Weights of a small image classifier.
Model: 32-pixel images, norm layernorm, num experts 16, patch size [4, 4].
Training: normuon at rate 0.0097, 12200 steps, batches of 256, held-out accuracy 93%.
Rows from block 5 of a small image classifier, named by matrix and row number. Rows with one number within an expert belong to one neuron, the router's apart. Each number is 500 + 25 x the weight over its row's rms, rounded and kept within 0 to 999. All counts start at 0. Numbers have three digits each.
After each expert's rows are labels from the 100 images, of 14848, where the router gives the expert most weight on average: "strongest on" is what is common among them. Only what is clearly more common there than usual is listed. The data: stained colorectal tissue patches (NCT-CRC-HE-100K). In brackets: how many of the 100.
# router: router (model.blocks.5.mlp.router.weight, 16x160, trained with AdamW), inputs 0-159
# up: expert up (model.blocks.5.mlp.up, 16x80x160), inputs 0-159
# down: expert down (model.blocks.5.mlp.down, 16x160x80, transposed), outputs 0-159

# expert 3
router.3:537484514491511486501504489490485530537484465482491520473461515474511468533501489510576482494496502483470540464511481513478529499467487464524549525477481505517522487488469545499488478483468524495537492554444526477522547502493495539512495507547543524509497530511511475490516509520494544480515457495559468494501503456478518492443486487503494487492459500492470499525524449497512496530487466494472513490481514488447513476519478538486491454490495497542512533515487486506487490504541480
up.5:500500500498500500500500562500479500503500500492500500500500500500500500500500395500500500498500496500500499500500500500500500505500500500500500500500500500500500500500500500500500500500500500500500500500500500500268500500500500436500500500500500500500500500500514500500500649500500500500500500500500475499500500500500497500500500500500500500500500500500500500500500500500500500500496491500500500500500499500500500500500500442500500511500500500500500500500496500500490500500500500
down.5:502500500500500452499519500500514500500500500498569507500500500500487500545584500500500500500500498500500508494504500500486476499500500500500500500452500501500500500500501500498500500500527503500500500500500536528500500500501500459500500500509500500500350500599500500496555389500500498500500500500500500561500500500500500500500500496500500500500500501500500500500500500561500398500500500500564500500500500463500500495497500500501500500491500500500500500500500500500436500500500500
up.6:500501500500500500500500515500500500500501500500500500466280500500500500500500500500500500500500500500496499500500500500500500490500500500500463500500507500500500500500500500500500500500459500500505500500500500500500552500500500500500502500500500500500500500500500500500502500500500513500500500500500479500500500500500500500500500500500500499517500500500499500500500500500500500500500500500500500500500500500705500500486500500525500500500500500500500500500500500500504491508500500
down.6:500500500494500500495500500500339523500500500500500500554500500500397530500500500500514500500500500500504500500500500500500500500500500500500500500500502500500500497505500500500500500587500604500500500500500500500500500502500500499498506500521500500501500455531500500500500500500500500500500500500499521512500500500520500498500500500500500500500500500500500472500500500562500500517500494500469500500500500386456500500462500499394500500500500500501500500501500500450500500500500500
strongest on: tissue: debris (70)

# expert 1
router.1:484528515510451528523487527508511481486489505497519497512516473497532485513494498472522464466495492482453508482513494532524488539496511510468513494573485514503504525514505501481456454500550502472519487477513440495452518506490516538479474523485554551510514490486441462479498539507505482466514514538473453493490514467518482509471486540487492456498481476512511469538521490485491512504514507484485479481493510545468497534530486473498471544481489518471452533478485451472519540470506503
up.0:500500504500502500500500535526500500500500500500500500500710500500512501500500500500467500500500500501500528500500500500500500497500500504500500500500500500500500500500500481499399500500533500500500500500494500500500500500500500503500499500500500500500489500500500500500500502500500492500500500500500500500500500521500500500500499538500500501504500500500500500500500500499492500500491500500500500500500500500500500500436515317500500492500498500500501500500500500500500500501500500
down.0:500500500503508500500331500500500500500497524500498515500500500500464500500500500500500500500502500500499500500383500500502500500500500500465500500500500536500500500500480500500500500520500489500521485500500502500500426500500500500426500497500500499500500497482515500500500500500499503500526500500500500500500500500500479500500492500500500500500508500525496404500503500501500501469500500500500500468500499500500500610604472521471500500500500500500500500500500504500538500500502500
up.1:532432308500500504500500500584513500501500500500500500500500500500500516500500500500501500500500518500500501483500500500500500500500500515500500500500519499500500500500500501500500500500500500500499500500501500500500500500543500500500500500500500500500500500500439500480498500500500491500500500500499500500500502500500500500500500500500500500500500500500499500483500500500500500500500542500500500500500500493500500500500500670501506500500500502500500583499500431500500500500500500
down.1:500650688500500475500500500500500500500500500500500500500500499500500499500380500500500500500500500500500500500565500500500508484500500500500500500500500500500500500500500500500519500500500499500501500499500500500500500500501500500500506500500458500500500500500500500500465500500500500500552500500500500500500500500500500500500500500500500500500500518500500500500500500500500500500500500500500500500500500500500503500523500500500423500500483500500500505501500500500501500595500500
strongest on: tissue: smooth muscle (100)

# expert 2
router.2:506465493482495474523505514476474504521508520444515488484556549512423513528521487544576501488528496491489545524486494500494473509519541473493515463468485505519483487485512518487462476519487519516483485539497478523545460496549522533503509474492500543520495478486514470510466442467493485500468458493488541491503515487510478513506496494524487503485465484507525505499540471538462465497499521473518475489514512559464476465470504535476501511522469495491481497504515516520486466475469494
up.0:499500500500500500500500500500500500500500500517500500500501500500498500500502502500472497501499500500501500500500500500482500500500500496500500500500500500500500500500500500500481500500571500500500500500500500500500500500500492494490500500500422500500500500500500500500210500503500500500500500500500500501500500500503500500500500500500500500498500500500500500499500502500500500536500500500500500500500500498500502500500500500500500467500500497500500500500500495500500500500500500
down.0:500500501500500500500500380500496500511500500500500500500500427478500500503500500504500500500500500500560500500509500500529500500500554500500500500500500500498500500500500500500500500501364510500500500500500500500500500500500500500500500505501500479467500500500313500500500500500500500500500500500500500501500500499500501500500500500500491500500500499543500460500500500500500500500500500500500500500500500500500500500500500500500500500492501500500500616499500500500500500500500500
up.1:500500500500502500500500489500304500503500500530500500500475500501471500500500500498500500500500500567500500500500500503500500497500501500501365396500598500498500499565500500500500500503500501501500500567498500501500439500500500500500500500501500500500500500502499513482500500500500528499500500500500500500500500500500500509500500497500499500489500500500500500502499500500500500500500499500500500501500500500500500500496500503500500500500500500500500499500500500467499500524500500
down.1:436500500500500500500500500500501500500500493487500501500500500500500500500500500500500562500500500431500500500500510500500525500508500500500501502500500500500503502500500500500500500500500500500500476500500500500500500500502221500500500502500500500500500500500500500500500500500499500500500502500500500500500500500533490472500520510429500500500500500500500500500500500500500500498509500500500500500500497500500500500500500500500500500500500501500500500500500499508500500500500500
strongest on: tissue: smooth muscle (91)

# expert 14
router.14:517461483496500485471513526475491497490502515532528484498528543552489503505529492544483458517490508510524514563492514519545501447534508462511507480505525515498481517491528532521474466524458506482472498570482521510523445500470504407517509506506447518491501469503525539525467489444509482519487511500489527527512496514529503518546510490517513470516515522527550519534476545538475486508513514513528482496501505486496482485497503525506531522502477497497492472503503462504468491501477532
up.4:500531485500500500500500498500500500500499500500500500500500500500500500500500499501496319500500500500497484512501501500500500500500500500500500501500500500500500500500500500500500500512500500500500500500502500502500500500507500485507500503500503500500500500500500500500503559500500500500500500500500500411500396500500509500496500512500500502475500502500500500500507500500500500500500500500499500500500500699500500500500485500524465500500505500500500500500500500500500500503501500
down.4:500500500500500502500500500496500502500500497500500500500499500500500500500495500500500750500500500500500499501500500500500500500500500500500499501500500500500500500500504500500500500500500500500507500500500500500499500500500500500500500502496500500500500500475500500500499500500498500498500500500500500500495677500498500500500500500500500500499500500500500500500479500500500510495500501500500566500500500500501500500500500500500500500500500491500486503522500499500500501501499500
up.5:442476500504500500500500500500500500500500500500500325499502500500500500512500500500500510500500452500500500500500500500500500500499500492500500500513500500500499500505500500500500500500500500500500500500500500500644547500500500500500501500500496500500500500500500500500500500500500499500500500500500499495500500510500500500500500499500500500497487500500500500500500500490500500500500500500500500500500501500567500500500500500500500496500500500500500500500500500500500500500500315
down.5:498499500500500500500423500500500500500449500492500683500467500500500500500500500500461500500500500500500502500500500500500500512500500500500500500500500500500500500391500500500500500500500500500500495500500509500500500441500500515500500455500487500501500500500500624522500499500500500500500500474500500500500500500500500500468447500442489500507500500500500500500500500605500500500500500500500500471501500488500505500500500500500500500500500500500500500468500509500500500500500500
strongest on: tissue: smooth muscle (64); tissue: debris (36)

# expert 5
router.5:478518471524473493492492527510500496495500537473547501512509488540479533454490522475452508521522501508497423525490525490508490529501512534466469482483519514505507553503535472510479475528494514487495492485521468482516453514494504487495472476485447522522520469481514521523448481490522535506512483514488504481513508511538520517627542536497509465470521502518527511512497530525478501491514517512511482495491490499493493511494515552487476529486514540467506481485534493474482506539478490
up.4:500500500500455500500500500500501500488500500500500438500500500500500500500500518500500784499500500500500500500500500500500500501500500500500500407503459500500500500500500500500469500500500499501513500500500499500500500500474500500500500500500500500500500500500500500500500500489500500500500500500500500501500500500500504500500500500500500500513500500500487500500500500500500500500500500500500500500500500501500500494500500500500500500500503500500500500501500499500500488500498500
down.4:500500500500500500500500500500500463500500572500500500500500500500500500500500500397500369500500500500500500501500500500500500500500500500500500500500499500491500507500479500500500500500500500500500500500500500500500500645500500500500500500500500500500500500500500500500498500500500468501500500500500509500523500500496472500500500500500434500500508507500485500500500500552500500500500500517673499500500500501500500559500500500500496500500500497495500500500500500500479500500500500
up.5:500504500652500466500500472490497500444500500500500501500500500500500504500500500500500481500500500500349500500500500500595500500500500500500500500500500500500500500500500500500515500535500500500500500500500500500422500500485537462562500500500500500500500500500500456500481500500500500500500500500498503500500500500500600500500500500500500500500500500500500500485500500500499500500500501500500500500500503500551500500500500495429500500500500500500500502500500500569500500500500500
down.5:500500464455500500500500522501500500510475500503485500500502500500500486500500506500453500500500500500500500500515500470498500500500500496495500500500506497500500500500500500500500500470489500495500500500500500500557500500540497500507500500502500500500500500482500500500407500487498503500500500500500471500494500506500451495500500500500500500505500500500500493499500500500500500500499500479500500500500487506765500500500500500536501500500500500500500500500500500474500500500500500
strongest on: tissue: lymphocytes (100)

# expert 12
router.12:534504494464503485505527439476532492492492475574474474476511503477480471517504521531495570469484489498545530442521501486485515470509489529520528507497478510498510467493478526530509526494522484532474495506512523482484516470491511447511523487512527490486490521520504491480558492496503491502469484472541545536507507535489522528473498455496478554483506530500479486477514510502533471480497513485496495498551508464465525509513488456517533466499479468529531501513482562474498479470524467
up.16:532500500500500500500500500500500500500500500500500500500478500500500500500500500500500500500499500480500505500500500500500500500500500500500500500498506500500500500496500500499500500500368500500528500500569500500500500500500500500425500509500503500500500500500500500500500492481304500500500500500500500500500500500500500500467500500500500497669500500500501500500500500500500500500532500500500500500500500500500495500500500500500500500500500500500500500500500498500500500500500497
down.16:500500500563500499499500472500498529500503500500501500500491500500500500500456500500500500500500500500500500500500513500500608500500500500500500500500500500485500497500500500500500498500500500500500500500496500500500500497500500500500500502500500436500500500499500499500500503654554500500500500503500500500500500500500500642500500511500500500500500500500499500501500500500500497500446500500500500366500500500509500500500500500500500500499500500500416500500534500490500500500500500
up.17:500500500500468500500500500500500500500572500510500496510500500500500543499500500500497500501499500500496513495500500500500500500500500500500500500494586500502501500500500514421499500500500500500500500500501500485499500500500500492500500500501500516500500500500500501500500500500500492500500500500500500497500500501500500500500500506500500500500495500500500500500500500505500500500499510500500500500500502501754500500511500500499500500497500501500499500500500500505431500586499500
down.17:500500500500500500500500500493500500442420500500500500500500498500500500483500501500500500500516500501500500543500500500500488500500662493500500500500496503467478500500500500500500499500502500500500500498500500565500473500500500500500503536500500498497500500500500499500500500500488500499500491500500500500501500500500500500500450500500402502500659500500500500500490500500465500499511500500500500500500500500483500501497500500500500501500501500501500500500500462531541598500500500
strongest on: tissue: mucus (98)

# expert 15
router.15:511445528479495457496476532549523486519514474531492536508460529514495456444496564485547531475496546499486482503532506485527541485508469523481496507469490509539520488442513472504498528482480465509514495462478531472467508514543513499508481493504499506498505553491523492514534487498478488507505491469477460456490497493514538443495503550497482498512519504488450518521503509470471515519504507508472502527467484558521502506535471473479524500509503495451520511520491461493516521523476509
up.17:500500500500500500500500500500482500500500500500500500506500500500500458500500500500500500500500500500500500500500500500500500500500500502500500500500500500500500500500500500500500500500464500500500500500500508500500500500500500266500500500500500500500500500500500500500500558500492500500500500500500476500500500500501500500500500500500500500501500500500500500500533500500500500500504500500500500500500500406490494500500500486500500500500500500500500665500500500500490500500501500
down.17:500500576500500500500500500500500500500500500500500500475503500500500500500500421500500500596500500500500500500500500455500500500500500500500501500503500500500523499504500500500500500500500492500500375500500500500499508500500500500500500515500499505500509500381500500500500500500511500500500500431500500500500500500446375500500500500500503500500500487500500500500500500500500500500501500500500500500500500500500500500500500500500501500500515500503500415500500380500502500500500500
up.18:500513502500500498500500543500525500500500500500500500500500501500500500500500455500500500500500543500500647500500500500500500501500500499500500500500500500500500500500500500500500500500500500495500500495501500511552483500500500325500500500500500500500500500500500500500500499500500435500500500500500492500500500500500500500500500502500500500500500500500500500500483500500500501500500500500500500500500500497458388500500500624500500500500500499500500500500500500497563500506500500
down.18:561504496500500500650503458473500500489497495500500500500500500502500482500500547500532500460500500500373500500487500496500500500500464501500500524500500500500500500500500500500515500460500500489499464500491502500500560500500500500500501500500500500497393500518500500499500500493500501571499500500500500500500500500500500500500500500500500500487500500500500500500504500500500500500500550502500500567500504500500500500500500500500500500500500500490500500592416500500495500500469512
strongest on: tissue: cancer-associated stroma (71)

# expert 6
router.6:452514526484513502536479506499432499521520499455498501515553457490526542483498495439470466498489490478511464551478480526533503497461503548484482490474505537462487531506497517500532474532549490475501520481466504455484527534482514543490510539497517464496498471515460461520511468510504499511487525511444476486504492513497508484526499501510508521517474488497517487468483486518483534499525537488506463499477477496550460509472516442501510525491482528491518537484520526486543514516479479
up.4:506490502500500500500500500500500500500500500500500506500500500500500508500500491500500500500500502500500513500500500500500500500500500500499500500500500500500499500500500500500500500500500500500505500500626496500498500500481502500500496500500500500500500500500500500500500500500499532500500500500500499500500500494516500500500500500500500500500500500500458500500712500501500461500440506500500500500500500427500386500500500500507498500500500500500500609500500500500500500500500500
down.4:500500500500500500500501494500500500500500500500558500500500500531500472505500500500500500501500500500500507500500500546500500507611504500500500500500496500500511500500482500496500299500500500500500500500479494500500500500500500500500607500567500500500500500501500500500426500477499500500468500530500511500500502497493502500500500500500500500500500500485500611500500500500489500500500500500498500500499501500500465500500500500500499484500500527500500506500500506500500500500500500
up.5:500603500500500502500500500500500500500500501500500500500500500500500500500500500471481500500500500500500500560500500500407500500500500465500500500461500500500500500489500500501500500500500500500500500500512500500500500500500500586500500500501500500500500500500500511492500500500500500501500500500500500500500500510500500500498500500500500500500500481500500500500500500500500504500500499500500500500500500745501500500500500500500500500500465500500500500500500500499513500557500501
down.5:500390500624500500500500500500500500500508537382500500500500500500500552500384500505500500500500500500500595494500500500500500478500500499500500500580500491500500500500500500500500564500500498500500500500500500500500500500500500500565500500500500500500466500500488500500500500516500498500500500500500500478500500411500500500500500500507514500500500500500500500480500500435500500500500491501500500499500499500500529493500500500499500500500500500500500479500500504500497500500500500
strongest on: tissue: mucus (79)

# expert 8
router.8:496527535553458513505485531493483529508489501497504491518469491490474484479497526476492450491488447474469470513473484496481498545507502497496498491498473500514481539507498493462463508522493517513546486509518505487511510487497505545524468509471464523546492479470488549530520547530474523501544501543494492476483490494476463520500471504491499433539522462500471444526522516502533541515491474462500494475452528480512532541512492535485449544490503491465476538494503493482514511530538489
up.1:500500500500500497500500500500504500617500499500500500500401500500406500473500500500500500486500500500498500500500500500499500642500500504500500500500500500500500500500500500500498500500500500500500500500500498500496500500500500500500500500500500500500500500500500500496500500500500500500500500500500500500500502526500503500500500602500500499401501500500500500500500500500500499501500500500500500500500502498500485500500500500344469500500500495500499500500500500500500500500500500
down.1:500501502500500500498500500498507500361500503508500500493500500499500520519500500500500493500500500500500500500500500500500500499530500500504500500500500500484500500501603500500500500500500500500499500500500500500500500500500500500500497500500500500500500456500500500500500500501500511500500500500500500500500500500503500511500500500500500500500500500500500500500500500500500476500510500500500500522500408500500500500501500500737500500500500500500500500497499500500496500500502500
up.2:500500500505500500500500500500493500500500499501500500500500500500500500500500500500500500500500500500500502500500500500500500500500500500499659500500500500500518500500500500501500500499491500498500500508499500500500500501500288500500500540500519500500509520500500500500500500500500500500500500500500500500500501500500500500500500499500500500498362512500500500500500500500500500500499502500500500500500500500498500500500500500502500496500583500500500500528506500500500500500504500
down.2:500502500500500500500500500500500500500500500500497500500500496500526500500500500500493500500500577500493500500495501500500500500500500474497500500500500500501500500500500500482500500500500500500500500500500500500500500500500709500500474500500500500500500500646500500500500500500500500500504500500500502500500500500500500500500522500500498500500634500500469443500500500500500498500500500496500500500500500500500500508500500500500500500500500500500500503500500500500561500500500500
strongest on: tissue: tumour epithelium (58)

# expert 13
router.13:490499505533484540505484492513511472505521503495474491506441481481546558515462507486457505517500507520502479482528474493504507517444488541473465502507469505507530539500501474467534519493502475494502508487491452468504527514498515530491493514464568510511528498503470439484566488533520452477518528508488494469513504507521487497546520475479482528458469455536467497454515477467502535500493560509496504488491488529474546485513496494501495492490526481485536503520534515498545513478521488
up.0:500502500566500500500500500500478500591500500500500500500500500500503500500500500500537471498500500499264487500500500500500500500500500601500500500500500500500500500500500500500500500499500500500500500500500500500500532500500500500500500500500500500500500500500500500500500500500500500501500500500500500500500500500500500500500500500500500500624500500500500500500512500500500500500500500500500500500500500456498500500495500500500500502500500500500500500500500498496500498504500500
down.0:500500500500500500500499500500500500500500525500500500500500500500500500528500500589500500535500500500671500504500500500462500500521500500500500500460500500500500500500500500500493500500500500500499500500500500501500500500500500500500536500500500500500500500500500500501500500500500500500500500500500500500500500500500500500496500500500500500500500500638538500500500500500448516430500500512500500500500500548500500500500500500500391489500500500611500503500500500500500500500500500
up.1:500500500500500500500500500500508500498500500500500500500384489500500500500500500500500500500500500500500500500500500500500500500500500500500500480432500500505498500500500500500500500507579500500500500502500500500487289500533500500498500548500500500500500496509500500456510500500500500500498500500502500503500504500492500493500519500500500500500500500500406500500500500500500500500500500500497500500500495500521500498500500500500478561500500500500503552500500506500571500468491544
down.1:500500500500500500500500500500500500500500500500500500500500500500500500500500501500500500500500500500500500500500500500500500500500500500500500500500500500500500500498498500500500500500500500500500500500500500500500500500500500500500500500500500500500500500500500500500500500500500500500501500500500500500499500499500500499500500500500500501500500500499501500500500500500500483500500500500500500500500500500500500500500500500500500500500500500498500500816500500500500500500500500
strongest on: tissue: normal colon mucosa (59); tissue: mucus (28)

# expert 10
router.10:491509512515501488543478494573484469475503504489481507505504466482491512496496564485476496497473473502513456487468519481482500539550477485439499494481501479500504486486506454481475527485545504526511501468550474505514522494522482545481467538478513508509498489480497501473482523504539520524509473483483433509473509525488537488479463535478470522493506454474470492456512552491533521486509520488481522505502483526486448509496510492486475458507511469503489534483559469475510535530530488
up.11:500500500500500500500500500500467500500500500472500496500527500500500500500500500500500500500500500500500500500500500500500500500500500500482500498534502500500500500511500500500500500500500500499500500522500500401499500500563500500500500500500500500500500500500500500501500500500500500500500500500500500500500500500500500500535500700500500500417500500500495500646498500500534500500499586500500500500500491512500440500500500500500500500500500500500500500500506500500500500500500500
down.11:500500500500500498500500500500500500500500500500500500500500500500458500500500500625500500500581500500414465500500500500703501500500500500500500500500500568500500500513500500500500500500500500500500502500500500500500500500500556500500500546500500522500500493503500499544500500500500500500498500494500500500500534500500500500500500500500500500500500500514500500500500543500500500500500500500500500500548500500500501472518500500500453500503500500500500500433504500501500500500499500
up.13:500500500500500500500500500500500500505500500500500522500500500500500510500500500500435500500500504500500513500501500500500500500500500710510500500528500500500501500500500500500500500500493500500500500500500500503497500500500500500500500500500508500500500500500500500493500499500500497500500500500445500484500500500500500516500500484500500504308500500500480500500500500500477500500494500500501500500500500500500500500500500500500500507500500500500500500500500500500500499500591500
down.13:499500500500500500505446500500500500500500534497502500349500500516504500500500500500500554500500501500500524519500500500500572500500500401500426494500500500500449500500527500500500500574573500502500500489421500500500500500500500500500500500500500500500500527489500500500500500507500500487500500500500502500500500500500500512500500500500500500570500500500500495450500503500500500500500500500502500500500500500500500500523500500500500500461500500500500500494500500501541500625500500
strongest on: tissue: tumour epithelium (100)

# expert 4
router.4:529483534509527492515541489502514492485499501466467553491479499538544485476470459455546500463493493503468472463505517512483499467508487526504463505557520497525542475487525487515526500476494516512451484509469495483468530495492497520486479463502502459462474489524523527551486506486467535501491523502489473535507477444505467510523504527496523511495499549471529515525494450462501499494537493489519521526477512511521563500523522510487530462510520522483468512557490464479530515507523476
up.4:506500500505500765501500499503500501500500500500500500500500500500500513500500500500500500500500495500500500500500500500500500491500500501500500500500500500500500500500500500500500500501500500500500500500500500500500426499606500506499500500500500500500500500500501500500491500500500500500499500500497500500500500500500500500506500500500500500500500501500500500500501500500500519500558500500500500500500503500500500500500503500500500500500500500500500500501500500500500485408507500
down.4:508500500500500500511500500500458500500502500508500500500500519499500500500500500500499500500500500500500500500500500500500500500501485500500500500500500500503338500500499500500500500500500502451500500500498500500500683500500500500500398500500500500555500500504504500499500500500500500500517500500488500500515500500500501556500500500594507500500571500498500502500559500506500500500501500500500500500500500500481500500498500500500499500500500500500500500500500500500500500500500500
up.5:500500453484500500500498500500419500487500500500500500502500500500500500509500500500500500500500450500500500495500500500500500501511500500500594500498437500500500500500500500500500501500456500500515500499500500497498500500500500499500500500500500500500500500500500500500500500500500507500500500500502500500500500500500602500502500500500500500500500500500500500500507367499500496500506500500498500500500500500530500500497500502500500314500499500500500514500500587500500500500500540
down.5:500500502519502500500500500480500500500500500500503500511500500559495500500500500500505498506579500500500500500500500499404473500500500500500492563500500500500510499500500500500500502470500509504405479499499500500500495500500557579558500500439500500500500500500500500496500500500500500500500500501500500501500500500500500500501500497500510499500500500531500500500500504501500500500500500497500500500548501504484500494545500476500514633500500500517500500651500504500500494473500500
strongest on: tissue: adipose tissue (93)

# expert 9
router.9:510514467501491485486526500455509542501486544529534474517498503501528467474498487534444478495501458484535502509496516513445511474521502463519523473479538513504468492488500500494493528498494488514501486513518532550459489499473499433503516496488456510514512491516510554564512497472495471515503517500494566539493480547473497526483484446522519519447533507511503506499536533503519495503522444476514473509528509449517530516499504519492504525534490510469484436494495516511466487486509493
up.5:500500500500500503500500495500500500500500500500492499500611500500379515500500500501500499500500500500500500500500500500500500501500500500500511500500500500500500500500500500500500500500500500500500500500499500500343500500500500409500500500500500500500500500500500500500500490500500500500500500500500500500500500500500625500500500500500500563501500500500507500500500500500500500500500498500499500500500546500500500500367500500500500511500500500500509501500500500500500500500500500
down.5:542507500500500500500500495500500500494500500497612500500412500500500500500500500499500500500500501500510500500500500500500506500500500500500500500500510500500500500505558500500524500500500500500500500500505500500577500500500468503500500502485500500500523500500500533496501500500500498500515500502500500501500500500500500500500500500501500500500500500500500500500500500500500500500500500490500497500500500500500489500713500500522497505500500500411500500574430500500504507500500500
up.6:500502585482504495500500500500500500500502500500500500501378500500401499500500499500500500500500465500500537500500500500500500615500500545500500500500500500500500500538500500500500500500500500500500500500502500500483503500524500564480500500500500500500500500500502500500542501500501458500500500500500479519500500500500500500500500500500500500499500500500500500500501500500397500500506492500500500500500500635580500500500500500500500500500500500500500522500500556504499500500498500
down.6:500500492500500500503500500500500516500500500512500500500500500500500500500500500500500500500500500507499499494500500500470500513500500500500525500500500500500500500500500500500500420500252500487500500500471500500500500491500500482500500496500500502499499529500499500500552499500459554500500520500494500500500533499500500506500500500502500500548500612500500500515483518500478500502500484500500500500500500500527500500500504500500500499500500500500498506529488473500500500500500500
strongest on: tissue: debris (64); tissue: mucus (30)

# expert 0
router.0:536532487480506537458500500543497507468459478517475495529451465486532490522522492473515493537495516496526458512468506506490493516488491541523478512547527494467456472570489530532534517478487496508525486496461531550492511489485454512512470494537482451488447499518536522450494537516450505523485527500504506470500503512495480508493476527503511522488508529484505483508512507520513530529497475491509520523487479515508534505490491444537490484478473462531510535463494470520476511520523549
up.12:500500571500500500500500500500500500500500500500500500500492500500500500500501500500525482506500359500502500500500500500500500500500500500485500500502500500500500500500500506500500500500500500500500500500500500500721500500500487462500500500499500423500500500500495500461495500500500500500500500500500539500500500500500500500500500499500500502500384500504500500500500500500500500500500497500500500500500500521500500500500500500500500500500481500502500500500500495500500501501500500
down.12:500507500521550500500500456500500500500500500495509500515500500500496500500491748500500500551500500500500500489500500514504498500454500500500500500500500500500499504500500500500500500500500500500500500500500480500500500506500500473500483500500500500500443500500500500500500488500500500500504459500531500500500491499500500500500500562500560500486500500471487500500500500501500505500501500500500500512500500500500500501426502500500528500500514500500500497500566500521500500500500500
up.13:508500500500500500500500214500500500500500500500500500500500500500494500500500500500500500500500501500507500500500500500493500500500500498500500500500500500480500500500500489500500500501500500500500500500500500500532490500500500500500501500499500500500500500500501489452500472500491500500500500500500500500500500502500500500512500500500500494500500500500500500500500500500500500500500505500500500500500500499500500500500500613500500501500500500500500499500500513500500500500493500
down.13:518421500383500500414500502501500502500500500507494500491500500500500449500544723498500500500503500500500504498500500500500500500500500500500500519500500500487500500500496500500500500504500500500500500500500500533513500500500500500500500500557479500499500500527489500500503500483500500500508500500500500500493509500501499500500467500500500500481500500500500482500500500500503496500500500500525500500500503499523500575527500500500500508501500500494500500500460500500500500500500500
strongest on: tissue: adipose tissue (75)